Weights of a small CTC audio transcriber: norm batchnorm, adamw at rate 0.0028.
Rows from block 6 of a small CTC audio transcriber, named by matrix and row number. Rows with one number belong to one channel. Each number is 200 + 30 x the weight over its row's rms, rounded and kept within 0 to 999. All counts start at 0.
Before each channel's rows are labels from the 100 clips, of 14976, where the channel reaches its highest value: "top examples" is what is common among them. Only what is clearly more common there than usual is listed. The data: short read English sentences (LibriTTS-R). In brackets: how many of the 100, against the usual share in percent.
# convs0: first width-9 conv (model.blocks.6.convs.0.weight, 112x112x9, each kernel summed), inputs 0-55
# convs1: second width-9 conv (model.blocks.6.convs.1.weight, 112x112x9, transposed, each kernel summed), outputs 0-55

top examples: voice: female (88 vs 53.6); the word "he" (36 vs 10.7)
convs0.62,208,197,212,273,206,209,246,183,152,236,195,155,152,216,191,136,186,199,186,229,128,171,214,192,215,217,228,191,229,193,195,185,210,114,235,199,168,193,209,172,266,184,194,211,186,204,160,161,188,205,175,156,220,133,179,209
convs1.62,177,244,197,193,241,191,161,177,218,174,187,209,146,165,181,222,222,164,218,155,204,170,201,189,205,201,269,206,250,174,239,212,151,235,231,164,175,235,206,151,233,233,202,208,224,173,237,188,204,159,234,215,191,179,202,188

top examples: voice: female (81 vs 53.6); the word "i" (42 vs 18)
convs0.57,205,141,175,181,192,139,216,183,190,191,164,191,202,253,241,157,214,233,211,194,168,184,205,234,226,146,164,261,194,197,175,185,141,167,152,176,228,236,224,193,224,156,192,156,171,205,204,159,148,171,213,167,171,205,180,203
convs1.57,213,227,220,201,258,152,198,172,198,197,140,230,256,212,212,221,219,167,189,220,242,176,186,132,203,239,194,207,238,248,207,248,222,183,199,244,230,219,210,223,190,236,246,280,235,195,178,262,231,223,179,199,184,166,227,212

top examples: the word "was" (27 vs 9.7)
convs0.72,174,219,175,174,191,211,156,221,193,204,197,202,163,190,181,161,170,161,165,251,195,224,231,161,222,205,190,221,177,245,173,144,203,160,201,236,231,132,166,201,234,213,174,227,207,228,188,205,233,136,195,169,204,170,156,191
convs1.72,149,201,186,156,225,182,211,193,266,187,176,180,208,223,206,203,131,237,229,239,207,160,202,197,173,182,164,187,176,219,190,182,205,197,174,211,223,189,176,260,186,226,178,200,188,212,197,148,178,148,212,211,165,152,186,183

top examples: the word "from" (26 vs 1.4)
convs0.90,183,228,174,229,219,197,197,180,167,172,186,176,179,212,180,216,126,210,247,190,164,188,230,208,209,147,216,215,200,180,175,144,140,192,193,135,199,209,212,174,167,157,153,179,232,167,260,183,143,172,189,166,219,173,98,195
convs1.90,180,197,200,168,235,163,202,227,243,208,92,204,166,191,208,237,167,219,201,190,175,213,208,190,182,171,245,127,141,200,210,211,181,261,180,224,211,179,209,201,142,187,202,185,244,190,201,187,204,152,145,193,186,167,236,186

top examples: the word "but" (33 vs 4.6); the word "what" (28 vs 5)
convs0.107,226,173,190,143,202,179,232,212,212,194,197,159,160,191,250,141,200,218,210,221,189,234,145,212,229,157,172,239,212,189,213,179,195,123,182,225,222,208,166,184,239,130,219,184,223,204,221,157,209,211,210,200,184,202,212,219
convs1.107,167,211,179,184,241,246,181,142,210,192,226,169,112,211,225,210,205,183,204,201,183,215,182,154,186,206,199,201,217,203,240,219,222,198,197,197,162,214,210,212,219,214,140,228,194,223,214,214,217,191,201,200,155,186,195,156

top examples: the word "to" (55 vs 14.5); the word "be" (32 vs 4.6)
convs0.66,243,213,190,226,223,152,234,194,139,218,212,178,174,203,206,159,183,205,193,183,154,206,202,224,245,156,184,258,220,182,196,210,194,139,199,199,225,201,158,236,248,136,137,187,208,240,210,202,221,208,237,196,183,222,234,215
convs1.66,204,193,156,183,220,212,192,151,207,190,226,155,152,168,229,210,193,214,188,205,211,190,167,176,182,189,184,204,211,184,245,206,170,178,186,225,181,194,184,238,198,233,172,222,182,236,218,212,223,212,217,181,141,200,191,148

top examples: the word "he" (52 vs 10.7)
convs0.49,208,195,208,217,184,181,229,180,164,225,211,161,176,242,239,147,197,175,223,195,145,189,166,226,234,215,184,256,238,187,196,210,207,100,212,180,209,216,182,148,218,153,132,187,215,178,179,148,143,189,198,196,149,164,220,217
convs1.49,195,230,148,197,228,178,148,204,215,137,199,237,148,207,220,227,203,180,168,216,214,180,173,184,227,197,211,242,203,213,214,206,180,204,231,252,291,246,200,203,216,239,134,245,218,248,216,226,245,201,235,195,209,140,221,255

top examples: the word "i" (90 vs 18); voice: female (81 vs 53.6)
convs0.53,202,180,176,183,171,218,219,210,142,239,197,191,232,193,227,175,169,157,201,228,183,149,249,253,185,156,198,197,140,176,206,203,195,170,194,236,202,180,196,213,182,203,130,179,165,206,143,218,215,218,189,177,186,226,204,238
convs1.53,175,214,193,149,204,170,207,154,208,219,156,196,152,130,179,243,191,162,212,212,212,198,155,166,177,195,207,180,214,135,233,203,162,194,166,191,167,211,195,181,184,199,160,198,228,183,179,210,226,186,146,237,129,187,184,185

top examples: the word "i" (52 vs 18)
convs0.95,198,142,185,201,197,135,223,186,130,249,181,192,208,237,219,162,150,193,213,232,190,171,257,226,214,153,175,209,182,189,193,149,133,175,192,204,221,156,202,178,150,185,188,145,158,203,159,166,214,211,168,167,152,210,171,206
convs1.95,216,232,180,154,217,165,173,184,213,228,165,257,208,162,164,232,198,170,210,180,226,196,218,184,149,216,202,212,209,211,237,188,172,221,158,192,170,249,182,206,189,227,184,202,223,169,178,229,272,152,163,229,142,176,195,196

top examples: the word "but" (55 vs 4.6)
convs0.51,183,141,200,178,171,199,228,192,182,223,165,174,202,247,221,134,168,244,205,216,188,196,253,217,236,169,158,228,220,194,179,234,176,136,167,195,235,218,200,161,223,188,176,147,205,205,201,152,205,159,227,159,206,192,185,209
convs1.51,202,233,187,184,210,145,153,239,228,222,181,243,168,208,216,220,207,212,197,178,256,172,187,163,224,186,251,196,208,225,231,204,209,225,214,238,254,231,256,205,184,217,193,285,235,182,193,231,263,219,182,171,182,147,230,205

top examples: the word "he" (44 vs 10.7)
convs0.8,255,217,201,237,188,164,231,192,165,199,212,174,229,227,211,180,211,222,144,234,135,167,156,195,207,206,209,175,243,145,165,187,169,232,189,223,153,162,194,215,228,211,190,191,147,183,234,195,171,183,188,230,201,270,250,133
convs1.8,159,264,179,227,187,202,150,214,221,200,190,150,176,196,210,203,204,171,194,152,199,170,201,221,220,208,226,189,259,155,256,210,160,171,256,226,208,154,162,189,230,250,190,200,151,243,207,178,176,179,156,159,164,210,234,155

top examples: voice: male (73 vs 46.4)
convs0.21,173,230,224,175,177,209,208,220,191,179,189,212,267,191,190,219,226,204,251,177,240,185,195,200,124,221,246,172,208,203,253,192,207,234,208,191,166,208,209,193,169,224,206,183,218,172,205,226,188,178,168,187,210,208,197,196
convs1.21,203,178,183,216,189,216,222,167,241,214,169,232,157,206,162,228,193,211,162,226,135,199,215,197,195,142,192,167,224,233,142,206,217,190,163,196,195,144,171,204,148,150,189,179,187,221,204,209,210,178,178,226,203,174,180,265

top examples: the word "no" (35 vs 3.4)
convs0.69,205,188,199,191,231,238,200,180,182,193,175,158,232,198,230,198,193,167,207,164,185,231,181,154,232,207,199,175,222,209,167,191,187,216,203,195,165,256,222,179,196,200,200,188,213,201,189,178,92,266,158,253,166,196,211,193
convs1.69,200,216,150,182,210,209,114,204,201,186,218,176,195,203,204,229,170,196,229,190,178,169,177,136,175,209,242,194,216,220,216,197,115,162,203,247,211,195,193,206,195,183,220,218,238,254,214,229,165,184,249,140,187,209,178,168

top examples: the word "you" (39 vs 15)
convs0.80,197,135,211,224,181,218,188,180,180,199,186,172,195,229,213,150,239,226,257,187,167,173,237,196,205,140,182,188,228,196,181,248,240,215,185,130,218,172,220,198,225,163,214,168,199,216,209,188,188,210,196,164,197,173,232,245
convs1.80,206,220,149,195,237,122,141,228,157,229,157,214,169,225,198,219,259,110,224,168,193,199,211,192,202,181,231,213,239,209,247,207,126,274,220,248,197,219,213,193,173,214,211,237,180,198,209,229,225,185,191,178,120,169,225,182

top examples: the word "was" (75 vs 9.7); the word "a" (37 vs 12.4)
convs0.17,223,216,212,227,170,245,185,152,181,193,222,141,179,173,218,138,170,215,212,200,151,178,253,202,203,242,186,206,211,184,201,210,223,180,190,180,162,156,183,219,252,167,181,182,185,216,237,210,169,233,204,178,194,225,203,164
convs1.17,199,229,146,170,195,197,152,204,212,201,192,184,144,158,202,200,196,175,232,187,235,184,185,174,188,208,221,206,237,156,255,192,145,164,217,207,185,181,190,226,203,233,154,188,162,213,223,250,244,213,217,138,184,237,179,167

top examples: voice: male (74 vs 46.4)
convs0.42,170,234,227,183,188,203,208,218,197,174,188,219,262,205,191,212,234,209,249,186,247,186,197,200,124,229,237,180,211,203,250,197,209,232,207,196,168,208,213,193,182,221,207,190,217,174,211,223,184,169,172,189,208,193,191,191
convs1.42,199,176,186,236,189,192,223,179,223,218,167,222,164,212,159,214,193,207,176,225,130,200,211,201,204,155,180,156,211,241,130,189,214,189,176,188,192,141,182,204,156,145,193,175,183,214,219,213,209,186,182,220,210,166,183,257

top examples: voice: female (90 vs 53.6); the word "he" (27 vs 10.7)
convs0.37,213,238,198,290,207,161,223,216,228,219,192,126,199,205,181,169,182,152,226,206,221,186,222,185,201,198,220,228,222,160,193,138,171,163,220,183,183,153,221,199,257,202,179,179,163,189,146,201,184,180,164,191,227,142,193,215
convs1.37,200,222,241,236,278,199,187,210,225,175,210,252,146,215,189,214,232,159,171,156,180,176,224,163,245,217,210,188,216,243,220,193,202,197,267,203,246,230,194,152,221,216,225,217,204,204,214,209,236,206,244,231,205,118,215,217