A small CTC audio transcriber, trained from scratch.
Model: 6.2M parameters, mfcc input, arch tc_resnet, norm batchnorm, activation relu, depths [3, 4, 6, 3], widths [96, 112, 144, 176].
Training: 18100 steps, batches of 128.
Data: trained on short read English sentences (LibriTTS-R), 26041 training examples, 89.0 epochs.
Rows from block 6 of a small CTC audio transcriber, named by matrix and row number. Rows with one number belong to one channel. Each number is 128 + 24 x the weight over its row's rms, rounded and kept within 0 to 255. All counts start at 0. Numbers have three digits each.
After each channel's rows are labels from the 100 clips, of 14976, where the channel reaches its highest value: "top examples" is what is common among them. Only what is clearly more common there than usual is listed. The data: short read English sentences (LibriTTS-R). In brackets: how many of the 100, against the usual share in percent.
# convs0: first width-9 conv (model.blocks.6.convs.0.weight, 112x112x9, each kernel summed), inputs 56-111
# convs1: second width-9 conv (model.blocks.6.convs.1.weight, 112x112x9, transposed, each kernel summed), outputs 56-111

convs0.53:137104100145112137149135131116150077141142102100167153139168132082084121125096146160169087153098139105117141130151100136083092130120142135146072134150132157143165112127
convs1.53:118137173108088159108140173125146147126137117081101098085133121109135107157108122111135125130120169131150117094094137153152132156118133133087135099170074109137138114092
top examples: the word "i" (90 vs 18); voice: female (81 vs 53.6)

convs0.84:154122121132112148105124129158141077164145120102125137107115169157095113098092157086069103127089122121211106127152113132104096093139148141128093124113128101118128125117
convs1.84:098124115153090124094123146117101134128123125120082108087131126121141143143125079099111173119129167139127061092147159145166101107124089107157110103138107111152131119112
top examples: voice: female (90 vs 53.6)

convs0.62:170109123152137150155104116144140126149164133095141144138127157145123095118093172146166114101126121133096143160091065146121119107139156142134110108118123121123141143119
convs1.62:126140150136138117128128122140113120107145094099081118087123113138170107186141123128148147060111131131074126112114112124119138160111147175177165122131119113153092103109
top examples: voice: female (88 vs 53.6); the word "he" (36 vs 10.7)

convs0.3:135083134120121152147148086127117125135126104165140171123149159111120125142114129076127134108106075167105104123123133139114093143141176146104089090100090162062136097122
convs1.3:124106127064103110151129124134093146138105072122083127133123152113131111154171108146097112145107112140067123119126115141160108176119132157107112149106099121146078073090
top examples: the word "the" (78 vs 25)

convs0.51:151092082174114170131102115103127105148148102108153125111152119164103097098106130121139124144102132150092080116134132104121101073139140124087088148098110133113128126142
convs1.51:115132131104102147118136158134108168118094135090106124111119126091102088116166088110141165123154185158128139129152140125119167154105138130123149145132094112132115157154
top examples: the word "but" (55 vs 4.6)

convs0.31:150096125158131135093102112149200117163146138119115192122137165150086175123145143116091130108132136117117138121127138102156137119143153129156124118133126149155140137112
convs1.31:134132131147116157096107094136141156115137071107108119091152112093133075175132140115081116098103118110114094103144124140146151130110100157150148070152118099098112150127
top examples: the word "you" (47 vs 15)

convs0.95:146100096139110140130124116098142098151147130104153140108133138116110097089120131144190097148110139118126121127139121070115099107150138104114081134164132112135123112133
convs1.95:127169162126117129115139163109154134137139126105124137106088120091085131102131109086136119128161161119158143117079165139146183164134141143102175166161098130140150136135
top examples: the word "i" (52 vs 18)

convs0.37:144106162122121134127130071105129122136172099143116148095087136106128098139115157127095090127145115135121113141111077172146086109134155133132148140149101141117151168119
convs1.37:117124167095136078132145127117110093119168109118082136127109121144166147153121081136130133077124130138106123129114122115137061133130137150105122127123114120148090162112
top examples: voice: female (90 vs 53.6); the word "he" (27 vs 10.7)

convs0.52:165114103173093144090141134121129156153144118122184142110125140140111081098122156143109136118100115149140135131152133121153095104169153119085130123117102125099119109102
convs1.52:124099142089149128150153146149118148134121151119060148151105155168152136140115138109088120142118180153111078147106140122149126136086124158139121136121141150139100099126
top examples: the word "i" (56 vs 18)

convs0.70:187125126114137128165127084117111131119123137131152135118157109115151138137157146110159131116086133148127177149156157091116122170173131143147170158140128174132166155124
convs1.70:169126147133139084163144134141163148116149139133123120137124140113101101111091108123124083109094118091110142126102097093085106127115105113111155133091104080108103161110
top examples: the word "you" (39 vs 15)

convs0.107:183124132159096175133162127180150133155153131132161129139127149141143092118101186081115120107110126124141115154132122124141084129135169170139123095095106141144104121129
convs1.107:120141090101036154121140147123120146121108124107098103101120113130115139141134111101136157110114157116131112062095118122167167137099083133132091104140088119147126077090
top examples: the word "but" (33 vs 4.6); the word "what" (28 vs 5)

convs0.57:144086132160100136106132145139156130147157139124131141129148118154121046104110145126175143146097124111151106133156132129165087101130135137130085143127098146147145123139
convs1.57:076128125069100121100149174096123142105108130130091139149127128105110125132114092131111146149144155150146126114106141152146175134094097114099114134118126136129138108126
top examples: voice: female (81 vs 53.6); the word "i" (42 vs 18)

convs0.72:158127068140129175177136085097095085146098097123143114135129119089160131128122137110175123128147157135114119131122130140158111120143124119116098167148084165146156138142
convs1.72:114166077146121124129152152104100131133093133128176141121121104122142123136127128156139128111124172118159141108113117147105123056110100096146107134150138159196170076138
top examples: the word "was" (27 vs 9.7)

convs0.17:146088061147117187079113128142134105144127153130162154126143166106082135116130153095091129123130139133103087126120092142138094122155152139136106094109085136095117094119
convs1.17:103141127110074167097138145143118127104128133121116084091108115110118102135132110092091107127130126137148118105091083140135138161104114153096136085127075079138115152085
top examples: the word "was" (75 vs 9.7); the word "a" (37 vs 12.4)

convs0.39:143108126137106144071121102157138133156163108135155139104084143111115099080132149129131144113085104152117123126146126121103141095147144118123099115118092129109119134122
convs1.39:115144116106127153122135136146141125096118155116082134110166134135138156160139128097100164156202153162152088155124135107137120144126111139105081143133143096115099121160
top examples: voice: female (84 vs 53.6)

convs0.100:052162153133110103115117103109093149025082133158125135132110063145149143126157055146140143115141129126134120107141127117142129139119061128130152126160163125134137138133
convs1.100:169109127131147097143125155165144096144140161120153173160080125106078149119091154130115082113111101093131135141094124061140144104117142125119134145069142133105107125141
top examples: voice: male (77 vs 46.4)

convs0.75:145117094127095142122092081122123081140135083167124092120134143133153132125144170097103109096121104118143106122188169144134081123137150143079104086119117083111139149153
convs1.75:151169114144107078143108136065126108106112125159136146126093151145140165100173146126125144130151136124177109114160174072114100117116148117141134183139161118120104118110
top examples: the word "was" (33 vs 9.7)

convs0.64:143113120108093107099134168127122115151140101145129133100194140093117085115122159158127101152136111133116132103184122152134128116140134105184091135163098139154124114112
convs1.64:099121131103130128097135165125144142121130141115075104107125143127116110133143109152115119143138125126106103098088121162132150123093091092097083094177124117145119083122
top examples: the word "i" (91 vs 18)

convs0.89:163132064155133147142141143158141129158139120080128120119102145109120115125091156117159115149091100149099179137099123157125110099134162151139125091093124130155128099111
convs1.89:120135103095078154105149158128118123120132128151110098122121106121126123145125126134116135123131132119146131077063117109167153134115086136060122099130110109124139115069
top examples: the word "there" (28 vs 3); the word "was" (27 vs 9.7)

convs0.21:075168166121106117127103100113092137022091125152131131129113067128138141131161080150140140118133132133132122116148118111136137163129069138135154108163163128140119145133
convs1.21:153108141129135108132130162158156095145150166107139160147084121105086152122062148113120078115111097083131115126088127081139147117110137121120119140076142133111116119134
top examples: voice: male (73 vs 46.4)

convs0.42:066164156124112110125108098109086144024083131158130134132118063134145142129160071145139144115139136130132125113147121106144129153127071134139154117165161130140128143134
convs1.42:160103132127141099141132155156150089141142161112146171165076134114082147132072150119113077109108102082137127134094123073126140115109140123117124140072139136113115121135
top examples: voice: male (74 vs 46.4)

convs0.90:126105119131178135134116093102147131136148117134111136101123118079127120133096124127163135148116126139116130116144125127113111111134147143124088152140074164126075113123
convs1.90:125145132121166128159111127084135118103146093113125116097118106088177103159118116115162145114134134110127133118096131153109167138132101103133148126181141146103102154158
top examples: the word "from" (26 vs 1.4)

convs0.80:138116079189120158119125115101117149141150080112156134142173125157105119120106125126151153139077131153062137123108101126133076114126145107095107129121087116105107132105
convs1.80:119134130071118125099149135127117112118114139101086132141117144101103082122137121100125114144147135129115147112094118135120116153123115116093142146135116124151131132161
top examples: the word "you" (39 vs 15)

convs0.66:178101099145122175121153108142162112170169153131136136130147176154099098111132165102170134138117142128126133130099121100161115121121173165122116117099145143163145123124
convs1.66:114156091115062159103159193125130149131133122099111090111120118122113115136142103094123145123130120127151144073085104153168162121101087127095107086132073102137143118072
top examples: the word "to" (55 vs 14.5); the word "be" (32 vs 4.6)

convs0.49:170062124136112127115139120134144131143144141138153142112133124129102116085099161163116097119105114112139114156165128093124069109139142128132138112125153152125129134101
convs1.49:131131155125130098158174135113111115133161159139100126124125137144184109154123096137147149115111153136129143129119106110128135120076071129114116143122113151157136141111
top examples: the word "he" (52 vs 10.7)

convs0.8:143104142115169160118134142132130130144137094118114127120107122096100110120112149143089117046140118141061118156113115159127132124122147147149154136121135125120149111117
convs1.8:138136159089129128097106162147169109081077132106123133119126119097158118190119151153153116101108124115101136118115097144101160137126152124146105141110142127123130109124
top examples: the word "he" (44 vs 10.7)

convs0.69:158071105134125124108162122165157079148145101107135169118119138080119133109125192136122100137113092118139103127140138145169138151138133138144153158138140180148144088124
convs1.69:116123096134099177134141115126123161072086100115094112105139078102120112139119100088087127124120141116102094122130110107153171141115119114130139109123098121084134152117
top examples: the word "no" (35 vs 3.4)

convs0.94:125113102174108143107105127125107125137128108136142110103169123159114142108140139132149138127122106131123089115177120134126081129138137100126097099124074114120144134129
convs1.94:108126130114118146101104093092123124109110112152154085066143091075095092108100116104149110135136136107126123105133120126116099163130142115135130111139108113124103155152
top examples: voice: female (94 vs 53.6); the word "that" (29 vs 7.1)