A small CTC audio transcriber, trained from scratch: adamw at rate 0.0028, trained on short read English sentences (LibriTTS-R).
Rows from block 4 of a small CTC audio transcriber, named by matrix and row number. Rows with one number belong to one channel. Each number is 500 + 25 x the weight over its row's rms, rounded and kept within 0 to 999. All counts start at 0. Numbers have three digits each. After the name is the row's rms in percent of the matrix's.
After each channel's rows are labels from the 100 clips, of 14976, where the channel reaches its highest value: "loudest" is the band of the loudest frequency at the time of the peak. Only what is clearly more common there than usual is listed. The data: short read English sentences (LibriTTS-R). In brackets: how many of the 100.
# convs0: first width-9 conv (model.blocks.4.convs.0.weight, 112x112x9, each kernel summed), inputs 0-55
# convs1: second width-9 conv (model.blocks.4.convs.1.weight, 112x112x9, transposed, each kernel summed), outputs 0-55

convs0.23 070:521525489473533550471524537488532524451455488557486553501492497483496451497495487481498472481502512514507540503471499494501475546536496484554523511508476517545471480488
convs1.23 077:494495468503534490512510496514520526483523487522473506543420497450483498511451506481501488507497528516500491517494509489471528490506515466550491509477523484502481498487
loudest: 250 to 500 Hz (51)

convs0.100 096:512488531523478459515524467479479494505477507499492460468484491493525511513527504477516518526495518499507510439505500528546498501486469518463541456504481500517564523460
convs1.100 081:482526524494456506492504488537522544500453494541459531473497495508489511483515534485496495503450473513494495488518492455480547485520467493496463469492497497495512517479
loudest: 4000 to 8000 Hz (59)

convs0.13 116:476496507493511498531485510513488465505509502462476496523505524510527522514497487529487477481517482445503504464466512451495484484451469444489479466497502491483510456444
convs1.13 101:539466467459489442528504478493495486494499500451488497532477498480468516477476466488493507495489457498463493479474459486461472505493468440506517498488487486451473502486
loudest: 1000 to 2000 Hz (36)

convs0.87 101:455556528523484516505529500494514504537520494491531525451513483500507500525506493443488495500512500481517486459525487515499512505534519474520505454498497537496482528493
convs1.87 092:515527494481520498474532507545495535518474493484499495490502510436458471490491493484499513501477485517460513426476496516521511522515521492501509501495507476498519487494
loudest: 250 to 500 Hz (38)

convs0.40 077:515480470468476460485474512492483498487537515519479508475488492508515523540504491492487477523506517523516457511539447512499498481497484513487490483486493517487526463485
convs1.40 075:524509494502537508517529498530440504537517505503469547463544460511544550493496512526480475495490484474530537486541494510544512479536496483524491494475518463489472499511
loudest: 500 to 1000 Hz (40)

convs0.108 129:490495502521508520502512479481510462500529481483501439492476496490486495516489488496499481517512507430483505464503509503505475485518495482464523460548482470476502501450
convs1.108 141:501498502475497493495446492503480510507491497477509472505514499479459481483482451496496506432490453513454475439495497493479493512493497469491525508494498498461491500528
loudest: 500 to 1000 Hz (70)

convs0.66 125:457508523500438503521529493496490453519455515527520487469532467468476508466518511452495490512478513506507507438517479534524544459498477507532547435491516509514519521479
convs1.66 090:486496526480523528478524523517499493506474502511514500491487503511515479465511504489518457493479491529498523479496451510481531486507514483466505467507505481491527530519
loudest: 4000 to 8000 Hz (77)

convs0.69 084:498526496546485502456499529472492496484474503482465488484523489503521522543531520481508463506508505527537540455484512538539524430492477527461571519476529473512491496472
convs1.69 096:467531507507485475488526518523477527505530487495470516504515499479495512528483501568493488501517510542527547529482519541463500494498438498483512519494473495500502501482
loudest: 4000 to 8000 Hz (88)

convs0.82 115:476516554503489487517513502543511506513504513484501402475496503519510519535513499509513524500474478475536510523498523491507489528490480495475504461485512517518452519481
convs1.82 083:506531478518472520483539439498490530487503498536492436497489500455532499458498502511522498533525519455512495498529483489515496513536483521433484534496544509504499486470
loudest: 1000 to 2000 Hz (26)

convs0.105 090:499529497480495477518519550484482530500503544479472510497471451506451517523487504466530508502530455502517500507511482499535483509491470492483493516485490470524528494523
convs1.105 087:531501497542498488500539567514535537538533492530545534471507561533513518489511506538456491500522504490472502525498498507450530515479499488512504498509549513515493469507
loudest: 500 to 1000 Hz (40); 250 to 500 Hz (33)

convs0.109 116:502508496499484493495481433500453467538457487459489476474474465497492485535504463490483495501502509468500517492474497517510534515501436472489471483491499514477517478487
convs1.109 126:502467492439487478521461506490483501518477494461475523494523517476496498480439420502499501439482474477437487501497461502485499474497481516511528507476462511472511477517
loudest: 4000 to 8000 Hz (52); 2000 to 4000 Hz (25)

convs0.11 096:512461461509476510490504501525432461480481511430511522495500543486526499505512482512496481507527513485506492498488521489561502465474475506471504491479495439517455480463
convs1.11 093:463509490477458509489533503501477501513519471498529459550497488501497501475536496519509480501474471495489498505489517506489483524502478498434481482514531468507454486494
loudest: 500 to 1000 Hz (63)

convs0.71 103:523489506508463470483481528457518494456433495506511533530504470512485488538493503495499494507485500516506520497504509537500489451507490530568517469463514503523530486495
convs1.71 088:491482533492510510522521484483512494518452506544537520512512494477489516470526490440540504514462487555513566500502527499478509522533519498492467489501488493488485525495
loudest: 1000 to 2000 Hz (32); 2000 to 4000 Hz (28)

convs0.57 124:486472479485506488515504462526483451505520480451510461497474500491539525518479474510493512505498494446503501507495520480502436499493453496473494486520497464466529462481
convs1.57 145:513491469495488463510448484501449492504462510485513458511495497507443490482499469493512499449509438520467479447497490484482493510494489467483506497515480480473467520512
loudest: 1000 to 2000 Hz (32)

convs0.59 103:480523500482480503501525453482468469505493543453532529513477486498479491488500471469528518505506495490451530497551496501491520490526506457506504490520490478464540496461
convs1.59 095:499470496458492540530476501493431491467493471494448508509474497470440476488459491501517502473515503521431507516459493484489457513484515484484471481485462471484509469474
loudest: 500 to 1000 Hz (39); 250 to 500 Hz (34)

convs0.92 119:490474483537513531464505485491511470493502477420495489457491516520553498514503494488471488490493484462497508477470496511514508463479470493483524487511525465473514462480
convs1.92 137:501477467482485480464456496490462504496475485484522486512517503487466492472488443494503501452475448517449470475491515497484483514490470477511515498500497489448480492514
loudest: 500 to 1000 Hz (32)

convs0.53 105:458505502504487524504485503489529514531492493456501472457460496515511515477508505477483512453507479470523492505527487465513491490514493513458456511507461493510511487523
convs1.53 083:493532494510482491515465517505495509564479489490476490492500579480451510501539502534518492496528509510438494520506519503469444496472491476486519476508485518497509457484
loudest: 4000 to 8000 Hz (33); 2000 to 4000 Hz (28)

convs0.58 073:503477530522500514498529471518504496474552540515539444478484522493516514518529475495509532524500526467508505482517532488481483477528464500450502545501512474510523493500
convs1.58 075:534514499553498492504511477530498548472514504469518468434519502512504519474499539493552461510493525491507500494492455465527488503507469521484480512541454473521551508520
loudest: 500 to 1000 Hz (26)

convs0.84 086:424505544479517497519491480517492504494547527517494442496465519531480510540496467475501495523522522462478508521496470489484464478499494508513473472504503524502464502475
convs1.84 092:536527466528525524489510460463502542487550500480514515469473468475533512507486522513500500489501479455523465510508534482517488512502481524463474482498529494493525484517
loudest: 250 to 500 Hz (38)

convs0.72 120:483500456519500491470494497517453411454498511471465486481503501522491500504485488481491513496497505467524522486500499515512527485510542513484491417515497463499493488480
convs1.72 098:544477501478480512471433508471485485521468506508513507499529498498498500442505483464520489430474451502481488444505467500498518516513525494476495457507475470502498511529
loudest: 500 to 1000 Hz (50)

convs0.45 081:506514500491479484475464508476479523494496497498472512450509484507516490459514490493461448506486515522521488512529432542485550515491478533458496504488524525504529459503
convs1.45 085:484515471523554485479531459461527532474462521516513545470505427512511466530482523495508491504473493526502545513528471516534489461523535515520472494470488498531482511502
loudest: 4000 to 8000 Hz (51)

convs0.24 100:499501468520522493502480515500494459475472472473501548509511516531483486482495500508515516458470468483506488456484508523490499519499496500530517476495526530518528448452
convs1.24 099:517429486493475483497519490499495502502477500491484514569489482479558493464513516489492456496455487533510511513458495484449497483479486480519494496406482488517490459476
loudest: 4000 to 8000 Hz (34)

convs0.14 080:494524552487479517465509505496469524511482501469457465503471472479510470519509500461499471509512525513499478464538469510524519472508530472425500462512497428498496487473
convs1.14 071:483528515491466544517484461504541532532523502528505497503489488495487507500481492537518501479512524514519499491485481552522518485531493504494528473480499497487498505481
loudest: 500 to 1000 Hz (40); 250 to 500 Hz (26)

convs0.70 086:515532529489484469493522474511494507519491515490499493484511479462509496514488480483507510523518522442498473491478499498513514490508506500447503478485506493497497478465
convs1.70 078:512488533488474547517506499520535550500529501536479526462485489471508494471504498494495490492510500521505494485462469518485532483516499498489545513555515489528497490501
loudest: 500 to 1000 Hz (37); 250 to 500 Hz (33)

convs0.76 081:459538509516534543502483497503525478478494487465478524480482481532568514492523485491507453521502514462534491458511521511522491463514543527482475486501521516496491500483
convs1.76 075:478513530523514495528519500490500566495504514471496512491476496503525496479504486517518519517511516529531552520495488535530479458533499531504441516504456514523504527506
loudest: 2000 to 4000 Hz (40)

convs0.74 137:493468473552497475474482461453503513504506445514517485536491459490492473541491510497463549494437475517538481497432485516494502519477502509492513519482509458495513478527
convs1.74 143:504484468455485483497454485483472491513480511481519494488524462500521466474470441502492531426493465480455494459505508486476491516501491481499534498474484502457511505530
loudest: 4000 to 8000 Hz (33)

convs0.101 129:520548480524519504466487500518483508533479502413483529510500495485523472470512528500443511504512513495498494470510523514509528505533521510513558495496484414531480470501
convs1.101 099:497527492448436535417491521501502558473478501515433521506520498507491480473485505506485511497486524478512492545476480519488501487494521536503492501503522458534544454522
loudest: 4000 to 8000 Hz (33)

convs0.99 105:468504492520520521437513490496463494477519500465534457437475442531545477492520503512500543492525489505492508467491518539515544443511493497487536474478508476499485522491
convs1.99 088:472538459460485459438493485524471500502499489504491489525530480495477548507493502501510496519485474509526488512477449522469502515522484528461497480519496473477532478459
loudest: 4000 to 8000 Hz (59)

convs0.85 086:494507462478475499488492475478458479472456511458494496507522480526518487501495511511508453491497497467480543463490489533486570512466440517492511526486511479525537470506
convs1.85 082:486517492503501498518541537484456500484445498489498536485485461473548482508507487501491452505500522534508551465490488504513491482492434484526478514481473529490504511477
loudest: 2000 to 4000 Hz (62)

convs0.16 099:487497470515449507466486454487433507470545489495524480486489471514503533513467516533459502485474466487539466493532482504482499454490481455464515503463488464496530495513
convs1.16 106:503423455464500481510494478536442465516512505483472498493505493479533523473474459485484513456510461499466503456496483492463509514501506479461545517475488479451486517505
loudest: 500 to 1000 Hz (27)

convs0.67 097:495484457518508497464514470506460466509554506507512508490465478469513520521500485466490488513489491484530525504488498483456423489514470467478507489513503443471495513478
convs1.67 116:528473466484518496492463521522451523519516496506508492469521463481466483480503460474481524426508442498486480472498495504497509521506512480515500508510486484464487527540
loudest: 500 to 1000 Hz (42)

convs0.44 056:454505495520473475462489502516515507489478511519514475469476460458539495513521496447498499517503513507531484495494490493488530509494535507502475523486461500490545472487
convs1.44 077:488521519498515489513518494495488484507491466489533487470501467504528497502534513581481492514493496524541518487543500523490543515495503524505545499502503517498526486524
loudest: 500 to 1000 Hz (31); 250 to 500 Hz (26)

convs0.41 079:465524511454522512474509513546533518514542520489489448496472502502489500512490512475461502525507512498501529523524512484482502471554480520487476492502520519521494497506
convs1.41 090:526528492528500490474475506463524553479501482464563489470466459518503484530467512507520533496503509457512468528532497491538482496512511551462457502546538478525495522517
loudest: 250 to 500 Hz (64)